From a checkpoint of a small CTC audio transcriber: depths [2, 2, 2, 2].
Rows from block 3 of a small CTC audio transcriber, named by matrix and row number. Rows with one number belong to one channel. Each number is 200 + 30 x the weight over its row's rms, rounded and kept within 0 to 999. All counts start at 0. After the name is the row's rms in percent of the matrix's.
Before each channel's rows are labels from the 100 clips, of 14976, where the channel reaches its highest value: "strongest on" is what is common among them. Only what is clearly more common there than usual is listed. The data: read English sentences (LibriTTS-R). In brackets: how many of the 100, against the usual share in percent.
# convs0: first width-9 conv (model.blocks.3.convs.0.weight, 192x192x9, each kernel summed), inputs 0-95
# convs1: second width-9 conv (model.blocks.3.convs.1.weight, 192x192x9, transposed, each kernel summed), outputs 0-95

strongest on: voice: male (78 vs 47.8)
convs0.11,085,235,177,233,191,251,214,161,188,189,134,207,154,168,142,235,244,222,143,231,205,219,154,221,154,147,189,209,176,172,148,179,162,187,253,176,196,251,224,213,190,244,229,200,192,190,214,166,245,212,203,215,215,141,201,207,252,217,211,157,223,197,268,246,212,231,175,219,200,181,211,167,190,199,183,192,130,179,235,216,115,243,199,128,262,184,208,219,198,219,231,173,195,180,200,186,168
convs1.11,081,196,247,189,159,206,209,193,189,169,186,167,175,184,224,163,218,186,170,192,163,227,213,193,220,212,201,206,162,158,207,226,186,251,246,223,150,162,181,212,201,204,176,198,185,226,182,216,189,222,177,214,184,198,214,226,179,236,180,179,209,176,136,161,195,219,227,203,115,183,189,158,246,207,230,196,248,236,174,258,158,165,162,201,178,228,212,166,120,195,207,156,261,174,224,211,192

strongest on: voice: male (78 vs 47.8)
convs0.30,126,239,200,176,173,261,192,212,173,199,229,176,171,215,179,163,227,229,215,232,165,226,158,192,262,218,199,186,199,211,252,164,195,226,200,234,189,220,195,196,206,191,217,175,206,158,183,250,211,145,146,200,217,72,187,206,195,184,181,141,260,217,204,181,191,206,217,214,184,191,194,210,127,178,191,179,161,147,225,186,197,173,195,212,162,192,240,185,231,203,205,218,200,193,176,219,218
convs1.30,108,238,214,220,252,182,166,170,201,173,175,181,184,150,212,211,181,230,149,206,125,146,152,213,214,147,200,194,174,168,211,184,175,179,212,166,168,198,246,191,206,251,255,175,171,244,220,184,228,245,249,219,167,45,202,198,207,150,186,180,146,212,237,198,199,215,210,165,184,193,217,214,144,207,169,171,197,199,165,208,218,286,192,203,189,213,196,165,199,175,187,126,205,211,200,219,198

strongest on: voice: male (87 vs 47.8)
convs0.36,110,164,228,193,139,169,233,249,212,169,217,262,202,226,214,241,206,223,128,251,223,182,232,193,191,231,212,194,203,136,147,203,159,240,219,219,178,205,190,194,206,230,201,198,208,209,250,205,210,185,149,212,185,246,180,189,187,222,219,204,207,197,182,225,162,237,199,200,195,172,193,225,167,191,175,209,250,204,192,221,221,187,192,215,184,200,169,207,171,160,171,177,220,219,178,222,165
convs1.36,096,176,205,191,210,261,189,259,227,201,188,181,237,198,229,192,230,220,242,180,242,174,167,206,166,131,171,209,283,202,203,154,155,182,216,239,190,185,223,210,201,174,205,246,186,257,194,164,185,174,167,241,223,204,188,210,198,168,192,191,203,151,164,203,175,216,170,221,164,216,190,171,260,154,230,239,167,150,208,184,109,220,202,193,192,162,198,235,212,202,187,195,185,200,201,219,175

strongest on: voice: male (94 vs 47.8)
convs0.191,090,161,217,98,195,201,171,181,281,161,195,234,228,182,198,211,242,134,163,246,226,177,212,188,176,139,217,183,212,153,193,171,191,186,205,156,210,173,225,190,201,159,196,197,243,232,219,225,183,214,220,208,223,161,203,221,150,115,168,253,215,198,219,255,236,256,184,190,226,167,186,175,200,172,185,148,132,208,187,158,149,226,212,198,207,265,228,191,194,165,204,233,210,179,175,221,197
convs1.191,088,194,225,199,181,233,196,221,165,153,210,214,192,235,232,199,199,163,181,184,206,192,188,220,159,184,189,202,252,188,176,191,186,158,202,238,194,207,147,252,159,158,163,193,149,170,205,197,263,184,175,190,173,239,211,145,190,197,164,256,175,171,185,117,264,191,233,192,176,145,250,206,254,180,164,153,160,182,196,232,185,170,184,236,188,220,165,109,158,207,187,185,202,239,194,218,185

strongest on: voice: male (79 vs 47.8); the word "the" (77 vs 49); the word "for" (26 vs 9)
convs0.152,091,187,202,234,168,245,267,178,233,188,256,221,239,190,265,219,195,88,187,191,260,115,243,209,132,238,218,174,165,207,138,206,250,199,200,176,211,190,222,198,203,220,157,199,207,194,222,208,144,152,197,166,184,187,226,178,169,201,184,163,219,184,201,197,197,172,170,203,161,215,173,232,174,237,240,193,180,181,190,187,195,215,186,198,215,218,219,197,153,187,213,182,176,258,117,177,186
convs1.152,107,139,178,197,253,239,185,202,232,189,195,242,211,250,239,232,149,143,228,191,275,185,193,155,220,162,216,157,206,202,231,195,183,193,222,165,227,201,275,234,179,151,112,158,170,203,234,192,206,199,184,233,202,217,194,242,175,175,207,239,180,229,165,196,220,131,223,213,185,174,238,224,210,158,203,188,188,178,216,170,184,175,188,211,189,170,185,231,219,211,196,170,214,203,214,166,164

strongest on: voice: male (81 vs 47.8)
convs0.85,088,206,228,141,244,171,209,207,146,214,178,212,151,180,197,142,183,184,195,216,184,242,227,244,152,180,227,141,286,216,189,225,201,141,178,191,206,214,165,207,203,168,182,185,224,254,213,245,263,173,170,190,221,199,202,189,181,170,212,227,199,151,211,181,221,239,175,222,202,139,166,136,212,220,253,143,193,155,214,224,213,227,229,196,152,148,198,160,194,230,215,177,209,178,199,210,181
convs1.85,099,221,215,173,246,246,220,259,146,226,170,166,193,235,195,187,167,239,195,109,156,257,203,207,188,175,172,210,190,105,190,191,203,178,237,190,177,175,238,217,139,239,233,187,227,194,198,173,196,148,182,228,179,214,187,238,259,172,177,193,204,186,240,198,190,187,182,222,191,226,262,185,200,203,224,111,233,202,167,229,267,183,214,251,209,216,214,189,215,183,185,166,197,199,189,151,208

strongest on: voice: male (76 vs 47.8)
convs0.179,111,189,190,203,137,221,199,194,170,131,196,156,229,146,200,175,150,219,203,195,130,234,196,174,210,202,178,141,231,243,236,194,177,171,200,183,230,195,181,185,224,173,194,167,223,213,242,189,232,183,200,181,194,231,211,170,199,150,163,177,199,178,163,185,178,239,180,202,202,190,223,202,185,135,228,189,167,154,190,217,170,193,182,193,158,196,217,178,247,233,236,160,188,189,192,221,180
convs1.179,108,173,226,189,192,236,221,181,164,222,193,186,190,186,236,187,250,199,169,221,176,169,253,168,143,193,244,212,193,170,193,216,154,225,124,185,199,210,146,199,199,247,278,195,186,191,199,210,178,190,167,156,186,187,153,222,170,153,209,199,165,183,158,215,130,183,173,188,182,200,241,195,198,233,176,165,254,204,205,213,188,210,187,240,160,195,122,184,185,199,194,179,183,176,134,184,235

strongest on: voice: female (90 vs 52.2)
convs0.100,112,229,150,211,130,212,155,150,219,223,217,168,233,175,149,220,250,152,184,129,173,214,195,259,197,169,220,183,199,220,234,193,211,230,179,210,155,230,237,252,171,138,173,207,224,158,182,244,147,190,162,180,244,165,164,197,246,221,195,193,268,214,205,220,255,167,213,180,217,243,168,180,183,196,219,206,224,217,195,204,139,228,199,193,240,191,211,245,206,164,210,197,198,227,208,201,175
convs1.100,108,193,213,192,182,187,172,225,227,232,212,225,206,149,282,160,210,245,189,195,151,190,187,174,234,215,210,217,201,221,158,218,214,164,265,233,255,191,169,113,213,279,241,218,211,284,226,223,210,256,226,184,129,207,227,205,213,184,190,179,225,219,193,204,238,210,222,213,187,203,149,222,205,190,177,215,196,230,199,234,213,95,188,215,168,237,163,207,227,174,191,269,178,206,239,216,171

strongest on: voice: male (78 vs 47.8)
convs0.117,091,181,199,191,182,190,214,214,209,190,221,258,178,179,136,129,152,188,148,189,165,200,219,217,237,204,231,259,200,183,255,222,231,235,165,167,168,174,149,192,150,150,211,183,214,167,189,165,177,189,139,156,166,155,218,182,200,152,155,209,218,146,175,204,252,208,188,217,188,183,212,201,207,194,175,167,216,229,176,224,192,174,183,173,171,146,180,199,188,168,217,187,162,214,223,209,189
convs1.117,083,150,207,255,247,195,168,213,156,213,192,189,185,198,244,158,197,171,242,228,214,222,171,206,221,199,152,225,130,213,193,201,162,129,251,224,185,186,206,120,224,197,206,220,262,184,220,161,213,181,257,205,148,224,205,196,204,165,194,182,199,198,251,176,176,186,225,180,162,184,178,129,177,233,213,266,241,217,184,191,177,259,190,183,179,199,216,138,144,180,189,207,208,218,203,190,250

strongest on: voice: male (81 vs 47.8)
convs0.77,109,164,247,229,175,229,186,219,240,196,191,254,209,223,228,199,182,110,232,209,255,95,200,194,210,177,186,178,181,211,199,180,232,229,197,176,218,174,172,203,197,242,190,171,238,157,242,225,245,276,257,250,221,187,223,172,211,151,215,243,195,193,220,254,224,230,175,203,215,175,169,244,199,233,214,138,218,243,213,174,227,229,224,208,215,182,212,192,171,203,177,212,172,186,191,181,160
convs1.77,102,193,192,213,209,196,182,221,230,168,216,155,196,203,227,182,239,122,178,169,184,190,117,213,192,196,224,171,224,119,217,217,188,195,206,189,180,193,163,173,157,187,159,195,208,226,225,156,213,174,216,165,237,236,174,231,231,198,173,207,162,221,198,120,232,194,173,201,168,223,196,202,219,176,192,162,193,168,207,229,167,237,160,164,247,203,245,169,250,182,165,159,186,208,202,177,229

strongest on: voice: female (84 vs 52.2)
convs0.19,118,199,175,193,193,198,184,204,173,194,260,220,211,210,212,210,213,99,211,51,229,246,173,205,233,211,187,210,177,226,177,209,194,212,204,197,223,201,182,239,169,217,193,194,194,166,186,148,160,158,176,186,185,266,189,224,198,241,192,227,146,191,208,201,226,174,259,190,201,208,243,216,190,188,251,223,236,189,219,209,190,174,199,212,193,208,216,199,176,251,193,192,213,207,125,212,195
convs1.19,102,144,195,260,236,208,176,208,218,193,186,234,217,246,237,198,211,103,208,170,230,202,164,184,157,205,231,238,176,193,168,196,280,220,201,184,248,203,270,151,197,166,152,181,184,237,202,203,185,198,223,232,195,198,152,230,152,213,248,238,179,197,163,214,215,199,174,222,192,190,197,202,213,141,151,211,202,233,160,177,238,161,243,214,196,255,156,273,204,220,182,202,179,213,159,186,213

strongest on: voice: male (79 vs 47.8)
convs0.29,121,198,172,233,190,201,229,219,137,184,200,138,168,226,172,212,159,213,209,178,225,155,204,231,220,233,204,176,205,208,227,211,228,211,169,205,197,218,237,182,178,202,202,160,228,203,187,209,142,176,209,155,193,162,183,191,199,226,232,195,161,226,208,193,211,221,199,233,142,229,218,193,171,214,0,255,199,230,232,211,207,188,206,183,209,200,192,210,213,182,240,178,212,223,200,169,116
convs1.29,112,189,181,172,164,253,140,201,217,231,213,153,186,203,192,201,130,156,163,251,217,205,166,182,176,195,228,217,204,185,172,180,177,227,193,183,183,199,192,183,222,195,188,187,186,238,218,131,197,205,208,164,231,224,170,212,198,210,214,211,151,225,270,208,259,178,144,163,209,218,208,189,232,189,118,225,215,185,127,241,188,252,257,187,196,187,219,141,191,206,166,161,210,181,228,201,238

strongest on: voice: female (91 vs 52.2)
convs0.94,110,195,199,187,216,232,226,227,159,229,198,122,144,194,201,213,127,192,202,191,180,152,207,202,194,180,207,175,158,192,219,203,228,203,141,158,186,189,194,194,218,169,182,243,269,197,184,227,193,156,189,222,140,140,226,185,247,190,205,163,180,171,173,215,245,226,159,263,189,199,199,157,254,200,163,164,194,262,168,202,184,254,163,146,165,221,189,165,179,197,203,172,161,217,190,210,197
convs1.94,112,176,236,170,178,208,144,150,144,204,191,147,240,211,175,191,224,155,146,212,208,163,210,145,168,231,188,206,147,174,162,170,143,225,218,225,231,201,173,215,230,212,160,196,213,240,182,217,153,196,163,193,153,221,221,208,244,194,175,158,179,173,193,215,159,171,168,227,169,181,226,119,169,271,283,140,173,174,204,205,232,142,174,266,236,215,221,258,187,184,173,203,222,207,162,167,172

strongest on: voice: female (89 vs 52.2)
convs0.185,084,165,147,181,174,220,172,185,229,170,229,185,170,163,190,189,233,130,203,210,254,269,141,219,145,182,252,225,211,199,198,222,169,171,182,195,154,211,187,208,179,195,149,185,208,194,208,257,194,145,191,169,189,140,212,182,186,200,223,184,220,191,226,179,236,159,202,197,176,207,195,271,208,206,199,198,199,212,188,254,206,247,143,218,141,190,226,211,189,178,219,187,207,216,117,201,152
convs1.185,100,151,167,216,189,212,151,214,161,209,208,193,222,221,193,178,240,169,208,208,216,200,193,196,153,185,190,182,209,225,200,190,206,230,221,233,209,205,148,206,180,174,166,200,235,216,187,190,135,152,172,236,215,224,206,272,136,197,197,165,233,181,155,201,201,197,179,173,150,220,146,219,229,184,145,192,276,249,225,189,190,117,247,190,174,209,182,265,241,191,175,261,198,168,185,165,185

strongest on: voice: male (88 vs 47.8)
convs0.42,128,197,209,173,200,200,186,200,267,214,205,283,219,172,217,163,252,195,170,170,187,295,200,175,181,167,195,173,163,203,215,172,207,209,234,175,206,182,155,236,216,209,262,236,225,187,227,194,226,197,222,211,214,220,217,202,221,179,198,143,291,157,209,210,202,187,203,165,186,187,198,223,188,173,294,186,206,170,217,194,240,171,149,251,189,209,186,204,193,204,156,183,234,194,211,206,248
convs1.42,108,230,225,235,200,257,185,235,163,182,203,150,151,221,244,232,191,211,186,185,189,160,157,226,204,161,208,193,244,166,191,199,153,138,214,178,167,216,142,172,200,201,195,179,169,216,174,212,189,193,211,145,204,203,184,188,163,166,186,211,149,225,220,187,204,185,202,204,178,191,188,247,197,184,116,194,189,223,170,214,190,296,214,193,168,222,228,82,179,190,207,149,195,243,194,191,220

strongest on: voice: male (74 vs 47.8)
convs0.124,095,218,188,253,200,194,226,183,198,187,171,200,206,180,110,193,143,233,157,157,217,246,201,236,208,184,173,148,214,192,213,185,143,194,221,146,213,203,192,152,183,173,207,189,157,246,189,206,119,229,188,132,161,214,209,229,168,182,228,223,194,188,218,239,216,193,184,204,178,201,198,209,196,198,36,181,194,171,212,139,162,212,228,181,173,217,165,192,238,185,205,187,226,187,218,252,138
convs1.124,091,271,216,209,250,197,143,228,216,220,209,212,175,208,220,208,165,225,228,249,222,182,190,150,174,222,222,229,214,271,231,160,238,252,179,247,171,205,144,186,204,185,187,205,213,216,180,242,202,167,241,166,197,258,189,167,204,185,166,199,218,234,220,175,215,189,168,182,215,219,213,178,186,189,129,211,223,175,163,116,189,201,222,217,260,208,230,194,173,220,177,175,223,216,152,169,238

strongest on: voice: female (87 vs 52.2)
convs0.146,086,185,167,188,202,178,193,187,175,212,186,216,193,236,186,187,216,206,259,131,186,264,210,221,194,207,170,161,213,229,159,245,171,183,183,198,203,196,261,203,201,193,171,205,199,210,184,257,192,143,241,202,206,238,197,196,241,190,210,156,179,209,196,241,197,214,217,260,175,206,187,152,262,201,244,194,237,191,213,206,227,234,191,239,189,204,189,237,165,160,231,218,159,204,232,192,158
convs1.146,092,181,207,210,172,205,198,233,231,170,209,237,200,201,188,142,152,189,180,175,181,169,211,203,258,175,211,227,241,225,206,220,200,219,273,252,212,199,145,166,225,207,209,198,216,215,176,240,204,244,169,200,214,234,181,203,157,237,196,183,243,192,200,180,206,223,237,200,210,236,174,236,268,175,198,217,226,219,201,189,220,177,188,173,215,166,236,207,174,214,226,236,203,184,255,160,143

strongest on: voice: male (95 vs 47.8)
convs0.62,096,203,184,148,159,137,273,178,262,172,185,200,185,182,242,212,155,149,169,173,218,207,203,178,173,165,197,151,245,155,205,200,191,247,191,241,230,184,199,196,181,186,159,216,227,182,210,178,236,237,186,186,193,117,186,242,190,221,188,253,213,195,260,245,193,228,205,196,176,132,135,164,222,212,188,163,208,209,162,158,215,155,254,223,182,177,169,192,196,182,171,227,197,207,197,187,153
convs1.62,078,208,215,174,200,208,175,237,212,187,157,242,190,216,189,228,266,193,213,173,167,166,244,204,177,221,151,184,232,194,133,192,233,122,205,187,225,207,186,202,175,211,200,204,147,243,214,160,175,165,163,179,138,239,217,205,214,211,163,211,174,209,156,185,253,189,211,206,188,185,179,173,114,201,176,189,185,189,202,169,183,206,183,180,244,163,268,156,170,214,223,171,207,179,263,149,214

strongest on: voice: male (86 vs 47.8)
convs0.56,131,160,189,238,217,222,205,226,218,211,182,182,191,200,205,228,200,178,226,259,216,188,194,273,219,186,224,251,149,205,229,220,178,142,202,206,211,218,215,186,196,237,251,231,179,139,173,218,183,245,253,197,187,146,165,188,223,185,243,108,242,228,245,184,179,225,163,172,148,241,211,163,140,220,203,197,191,182,207,193,211,218,214,241,225,210,177,197,175,196,181,228,206,203,216,217,228
convs1.56,120,252,126,160,208,229,196,261,224,183,223,191,229,204,187,189,203,252,141,192,141,182,158,208,202,173,181,188,218,210,155,202,187,240,182,174,198,197,170,178,203,171,246,169,177,241,199,214,214,200,204,179,185,152,161,180,221,248,218,176,170,208,222,199,213,206,218,197,204,191,176,181,143,173,168,234,169,155,154,205,211,282,170,201,218,188,142,135,238,226,190,148,224,215,222,153,193

strongest on: voice: male (80 vs 47.8)
convs0.122,105,199,134,175,201,212,220,173,171,192,169,146,196,185,164,161,196,241,197,233,151,210,173,224,245,218,231,188,190,184,250,206,151,200,203,217,210,205,183,168,184,185,198,211,209,199,198,245,146,178,222,126,243,149,196,199,194,200,173,131,250,247,186,158,174,206,157,200,154,187,199,189,110,256,152,159,187,133,202,194,206,209,180,202,204,206,186,170,225,227,175,191,172,195,199,198,205
convs1.122,131,172,209,213,221,280,146,211,234,196,203,154,217,211,232,198,188,234,211,234,114,145,191,187,197,188,241,183,183,120,238,187,180,159,193,162,243,203,234,197,226,206,242,160,151,216,169,205,184,240,224,173,208,112,194,218,184,180,209,173,162,191,237,191,176,210,186,237,163,222,185,203,174,221,174,168,202,180,168,182,240,225,226,238,184,158,196,255,196,269,210,181,244,210,168,185,209

strongest on: voice: male (82 vs 47.8)
convs0.120,101,216,185,160,251,165,191,221,145,221,129,224,229,215,151,206,215,162,210,178,201,191,200,152,224,207,170,186,218,175,169,205,242,214,230,246,198,156,215,210,221,171,168,234,280,210,159,165,166,163,171,207,197,225,190,152,246,167,257,207,159,213,244,268,191,214,187,187,217,175,205,175,176,189,186,154,237,159,219,219,177,257,193,248,210,206,192,183,204,195,206,198,223,233,219,227,167
convs1.120,111,209,213,145,202,205,129,213,155,201,180,180,212,217,107,210,215,169,179,121,221,209,176,234,228,203,207,183,183,183,220,184,230,221,165,211,228,170,254,204,234,231,206,186,188,244,201,205,204,198,200,221,187,219,263,181,198,187,156,220,193,217,196,230,220,189,231,232,202,188,229,170,204,222,195,205,227,217,161,206,195,225,156,170,179,156,212,232,180,133,143,173,218,256,222,181,207

strongest on: voice: female (82 vs 52.2); the word "and" (68 vs 31.8)
convs0.172,097,219,233,225,210,244,197,194,168,174,193,154,205,198,157,197,197,172,207,191,177,214,181,179,221,179,209,164,199,265,195,196,182,259,228,188,179,176,239,171,171,192,217,200,202,189,182,184,214,218,194,165,189,200,160,228,243,232,221,160,198,175,239,210,262,170,145,196,134,208,178,169,161,169,201,277,201,153,225,179,145,217,191,212,215,243,162,199,187,214,178,204,224,174,173,181,150
convs1.172,110,162,197,187,178,103,146,216,189,221,191,207,201,178,208,188,205,184,154,175,189,240,219,183,186,210,276,191,204,177,165,165,197,155,214,177,211,172,160,146,185,221,192,210,204,191,196,214,159,172,115,200,241,224,210,247,178,177,190,201,253,218,212,190,257,154,237,184,208,236,208,230,228,234,194,160,215,199,181,240,215,163,176,220,205,202,211,193,254,238,235,172,209,208,292,186,232