A small CTC audio transcriber, trained from scratch.
Model: 11.1M parameters, activation silu, depths [2, 2, 2, 2], widths [128, 192, 288, 432].
Training: muon at rate 0.0022, 14700 steps.
Rows from block 2 of a small CTC audio transcriber, named by matrix and row number. Rows with one number belong to one channel. Each number is 128 + 32 x the weight over its row's rms, rounded and kept within 0 to 255. All counts start at 0. Numbers have three digits each.
Before each channel's rows are labels from the 100 clips, of 14976, where the channel reaches its highest value: "top examples" is what is common among them; "loudest" is the band of the loudest frequency at the time of the peak. Only what is clearly more common there than usual is listed. The data: read English sentences (LibriTTS-R). In brackets: how many of the 100, against the usual share in percent.
# convs0: first width-9 conv (model.blocks.2.convs.0.weight, 192x128x9, each kernel summed), inputs 0-127
# convs1: second width-9 conv (model.blocks.2.convs.1.weight, 192x192x9, transposed, each kernel summed), outputs 0-95

top examples: voice: female (99 vs 52.2)
loudest: 250 to 500 Hz (54 vs 12.6)
convs0.113:137183115139120141086100155157149102117138112117155082159165108149113142111167103154167136148135117107061182172153111136103101101128119150161079114067133100162134076150142126124240164124105155109156120142118138167116144099137088139166086164139105096146116120154104101101141133139131134122080111149092089146158057112084179111119152163128114139134097132100107165106096123140078126127000
convs1.113:194112175154103106108119123117107120144124153093014150097095057111110126149118137166146133134133125164099118096113130122141159126153096113139129143092131138076141096119138146108196158136107108108078097111107086095133120096150091176156075105139139127105139096162110139109111098129074132136

top examples: voice: female (98 vs 52.2)
loudest: 500 to 1000 Hz (29 vs 7)
convs0.118:133203145136150138121097142126093143114166140124114161120222126117122204112164125125121127097106109138075128151120083145178112177098170141170103128132100135134124106099136123097170130120135032123111148145099136166140128143156125092159091124117093087075070065190117068103108135169091124136142066097117122126137116075142152092126136170124112111134079128105129112137141161113133141088000
convs1.118:176124126106030123117095131113122135123119162101043142147182115094161140150134116161202121115148119119106074105096132108134145167100091136118102097085118173151201143108128112103173147144103153156103063078120082095113137094179122131110113086097150155093118125154189126120141169125136108128

top examples: voice: female (96 vs 52.2)
loudest: 250 to 500 Hz (38 vs 12.6)
convs0.29:170127150213128139073060122113124000148102127145140163153143148137094182160130113137102151070123079144170111135096086148094124128109130115132107115140125102101103121130191099123091148090096129133133114124128200091133130153141107107147129125124116117141142076138074140106112005110127076143105092127070119156129130149158082121147165122140139124071139196114152113098098136150094114147131
convs1.29:174116084060186140141112113110124115126150130152098117149146101126089122162099173104060117067122111180171109145138096100136129165114185086131124101100116163119155118153091101156130088106170158022165191113091149124110123149128114122133139145111149171204111165083128145144151127183113101150

top examples: voice: female (86 vs 52.2)
loudest: 250 to 500 Hz (47 vs 12.6)
convs0.11:129230128114119130162136115044111127120165110126157081070120137128168115131101106172128097106167132094068122126129095111151106051090156109094140156147136119107118154149113077076075147131156120160077122070137141114099183120150132088137126112146067117150157146101108134137209112102119147140130126178172086127096173221050166153086112127106161110128123103110085130109119084134150112159122
convs1.11:168140104092131092141094076140153113104161079205132121199103157120148132172116148118108205116146127109087119125039145144149126074109078121139148146106138158140135130136146117191128144144111203124065082113160053093182135078112126155118179134123095181087133099101143172118155176132108140156

top examples: voice: female (79 vs 52.2)
loudest: 500 to 1000 Hz (83 vs 7)
convs0.93:042175113110099113085108121132102147083080097110158129107078220170149150100138141129138105107116159093157111148145179117112094104153108114145095118112186141102154089146072095155093171102093169164117143119113066141152114102142130149100093095056140139089097119140123112144128116203122141033068093167103078165167131141139155106163141130095081151155107100156120144139087116102086092103126
convs1.93:115133074138091089139152131100119138098122115085163090161149053152146102059109081137127121145090134122095114058015099088089096131147100095175070144110134100079139107135089129098103119099121113083082116118178129093137113124114144098119123118162097189197109073139136145112112133170050148111

top examples: voice: female (88 vs 52.2)
loudest: 4000 to 8000 Hz (25 vs 5.4)
convs0.160:172182157131120110100141155122055147115147132095112061083240161129104142150167143151138100112104111123039133140141107109150132117078140116137148068125102105122138127074155113070180154150148075101132154110113145098125125122139160152108112152093083071122116120130127172057132141141157154147128097087141180109099099119062160112122111193090147144149078118111141146143139105116131114137025
convs1.160:198197123115065165111139142074190129124118153156035140143150143115120114116110112154204139153128143106143099119116101116116143112153144115143164094127079093150199132137154133142188126162115132169066099107147111156129115133146043069123020111124129136123146103102113161096138116128113109166

top examples: voice: female (94 vs 52.2); the word "his" (25 vs 10)
loudest: 4000 to 8000 Hz (50 vs 5.4)
convs0.153:134164123124061118182120172135160150176122113113119127126122140138129134126122171120172130104118074079057170099092114104167135079131093103135046114100120123133092113110157153102197099151110120121156051126167084154144122135112112128160123182158095141171103142163132086058156056142157098093113133111080136136164080149167141128168147132118103059131111163131119108106091128147128106085021
convs1.153:146066098132081144170083129094143122096164133132075079065143112151124138173107121178151112110149123111116150085086189133180125181094189148107138136065117167169085123171142098086167132094092165137154121154094142149079093126121115099091071105134158119119132145116114157103147089192118159132

top examples: voice: female (98 vs 52.2)
loudest: 250 to 500 Hz (46 vs 12.6)
convs0.114:147130133176074157053063106145098103153111142138151143144107090152156153070132040128173167166146133106103136168129219119068127096147155123140093106053101128175155130179111101145115162126133158077143111124130103176085141092141116129097130118145146147112120124104109145122116120122117194126094132138119069109204152089135118118129210088154114118149093101127067196084148145121113151150153
convs1.114:179154124151123096112123103119111130140038133127072129097073124129147136162159145136094058135003151125126146096087118139129208138142050092115103137109182142174148117136105123112095122138102115140103094136125117049158127124161090103123169137085148146128076102128067130098145137144134167104

top examples: voice: male (100 vs 47.8)
loudest: 250 to 500 Hz (76 vs 12.6)
convs0.99:000112088152084119126216146152125113158133148115093142078066122140025132126141129096094115103147134235167132112114134122150128153142098155132142110129123104129115110175165138122143115138154060130135123151159143088126120122121151110121092149150106069124109134152137121151112107111137159199091135048148131132127058113090083150129113113154130167081107108160133109105134125111174136169127
convs1.99:102109108098151171126138143130114148100119149104128114099133189113109122107154198148103107117098157099105136127134114156133133036075160136158158150183095100129096167066022094102118120151172161146170152113099137184115093142011129087120131126140152093171136162113066113182124133142134129146

top examples: voice: male (77 vs 47.8)
loudest: 4000 to 8000 Hz (74 vs 5.4)
convs0.45:027049134129094094193137116124079113119179102147075183051147130097121132132180166117094078116161168158133152077112067163130128111095092145120169116195089120104077164087098142115130134168161115187155127117146066111135104135139100122060154110186120107116131164150119149171133169096112076108137108140103145137108131158124142144117118131151095145068099112162144100172142099103137125138112
convs1.45:124145080096077193104113115121190116070102124110155183088125104160048128141104142179097147124149096147138168081115081129142137135093125177116117120130072116211160137056045060084155136169120096144167083146194110121128116154083170102127152094157099108107150174134116116154130135142135100203

top examples: voice: male (78 vs 47.8)
loudest: 250 to 500 Hz (33 vs 12.6); 500 to 1000 Hz (26 vs 7)
convs0.97:068186129131132127129132136087061126112120175164135140110148149145137143162110187132106109131134160118152145155137254142141121132094083188092146154134137124116128163111153150120097108118155128138096148128159137134120115141123132144084125149003112130147145125159123118082154121115144240150131150127146109092122088132119141164140132135134122136132179134149162133142092129099157095170000
convs1.97:085131121116160083145097144129125112128138162107230137138095160121123128126124133152169163111170133137087150123112089141160067125111124099070138160153104124066111131096119057105109118106126163131014147131122096122000095146129122119096143105165121154105144124137062136136145148143121128161

top examples: voice: male (83 vs 47.8)
loudest: 4000 to 8000 Hz (31 vs 5.4)
convs0.111:068074119084155091162129160142110102196186219107104095094118070146103078157116121125131154163144143188180179151098155109132103175124104124087159132161151145137134106135135082116124128107141196120133146165147101138095087101115134121134106168136127141074134143149112149184177197151070063140136121126189096186145169098132094145136096113134145145144163103085183154093111102116147081108137
convs1.111:153125108101164146109110060121124118089098148133122148129098100114139115107109172105084088159136122100103101169106074070179158133133129120107115159159138094097158127086136136177173192131147149117132141107124110139054122108110141100138135096126113094136106127158104102174183111057108111108

top examples: voice: female (95 vs 52.2)
loudest: 2000 to 4000 Hz (31 vs 2.4); 4000 to 8000 Hz (31 vs 5.4)
convs0.59:230139170141137178094101045115210084146160080184162128135124138178108115150180157155119130124134149069122103111204099157106153087102150116151111118125152160166109131158088189097159052120156130166115133134132144127122170127121129145108154133115119188085082105115142139117082056123160098164164118124123116171117091100178126121144162104151121147155106141131115145163144141143118102206151
convs1.59:092142114121137126141130087126111110142103100089101144120115098126069115140118103137137132102125139139100130110132122076113088097141095118091151133142126048098090081149138097081130141051124060062156143116060127122188102160118121105089116107130173077094066065135137100075108124074118140113

top examples: voice: female (86 vs 52.2)
loudest: 500 to 1000 Hz (54 vs 7); 250 to 500 Hz (34 vs 12.6)
convs0.138:194070156060130175128142106094086064136149168145126100158123130170142114147144142160113145108151140155097203101067119180107123142173143080106090118160149121115142116140128097111107109163156189134099118094169140153119140115172080111133144152153093118198106109076105091145135074109107089148138097143080180129036115181150115138132104114140155088097117123112167175128090094105111161205105
convs1.138:193059172071167167123159153153126104116146164161167172140110139102100160085165142121131138137137110130143127128067143143133155110123099109143073125139103148129110088177085120128137021189125107092178159147120113156153159200101142104096170180134107100126195139071121123165143152093174121133

top examples: voice: male (93 vs 47.8)
loudest: 250 to 500 Hz (58 vs 12.6)
convs0.70:125121108125142132155136141154146178157100098140124078147118173116121110089137241108083097089046186131160061125100057171166127139108125141111175166105163134153125157072161123195195134138124147123169153134126109093180207150157146078098118108105124103140114166119116112092152116145116121110162128174143195119080068172105114141114125114101118145126106133147202120124128122121130103165105
convs1.70:064094080158147090098143160104132094126133114190075132121222154121133071032139129115187155146174095102102174132086108103169134125113156147107136143115066140139114102120097164013134130116157151109030093134162121102094136153100143093124099117168119107103136136115174188155085215168084143144

top examples: the word "but" (26 vs 9.3)
loudest: 250 to 500 Hz (32 vs 12.6); 500 to 1000 Hz (27 vs 7)
convs0.136:152119059078099121136131217110105178081133096169155125148146128143146155149130122146168138167099084123203121145123103078118163142212133081124151092106151151147091137124188057141142225137137152120109107104105135165117108141157131123103167116087117066152113128062124107130137151161125156126148115160135068133117112110082140140106145114101153102122154114047118119090168094138133131066064
convs1.136:137111077129140133160130161145095163113151082133160100129114140088125155111172150127121143151145133071103130133126094157080120103155108169174111093165098106115154144135141123078150106118135110039113157138152116142106153122107104118145111190112142099099163142132124118120198148078110165166

top examples: voice: male (92 vs 47.8)
loudest: 250 to 500 Hz (60 vs 12.6)
convs0.163:067087147112193093171200143127137180109132110093126168078144145147131119139133069118101103082075120124122127143094031150162114144166078136094158075133085102115106093142112107108129084106152107125105139162123071077136086155156146120062148168179109075106051140145175099113116089135181104133124123137097134173040110097144151134125130121128109130138140170155126074103119098147156145154123
convs1.163:182193115138103091140101121116136143160065150080082051089217091092133149118143138120114082139083161117108115079147170145103161093098105133128189135095098116182119130122131090102109120134155115113109074124104095074097045112158078072148136114107114136140057143131113140138133170095130148139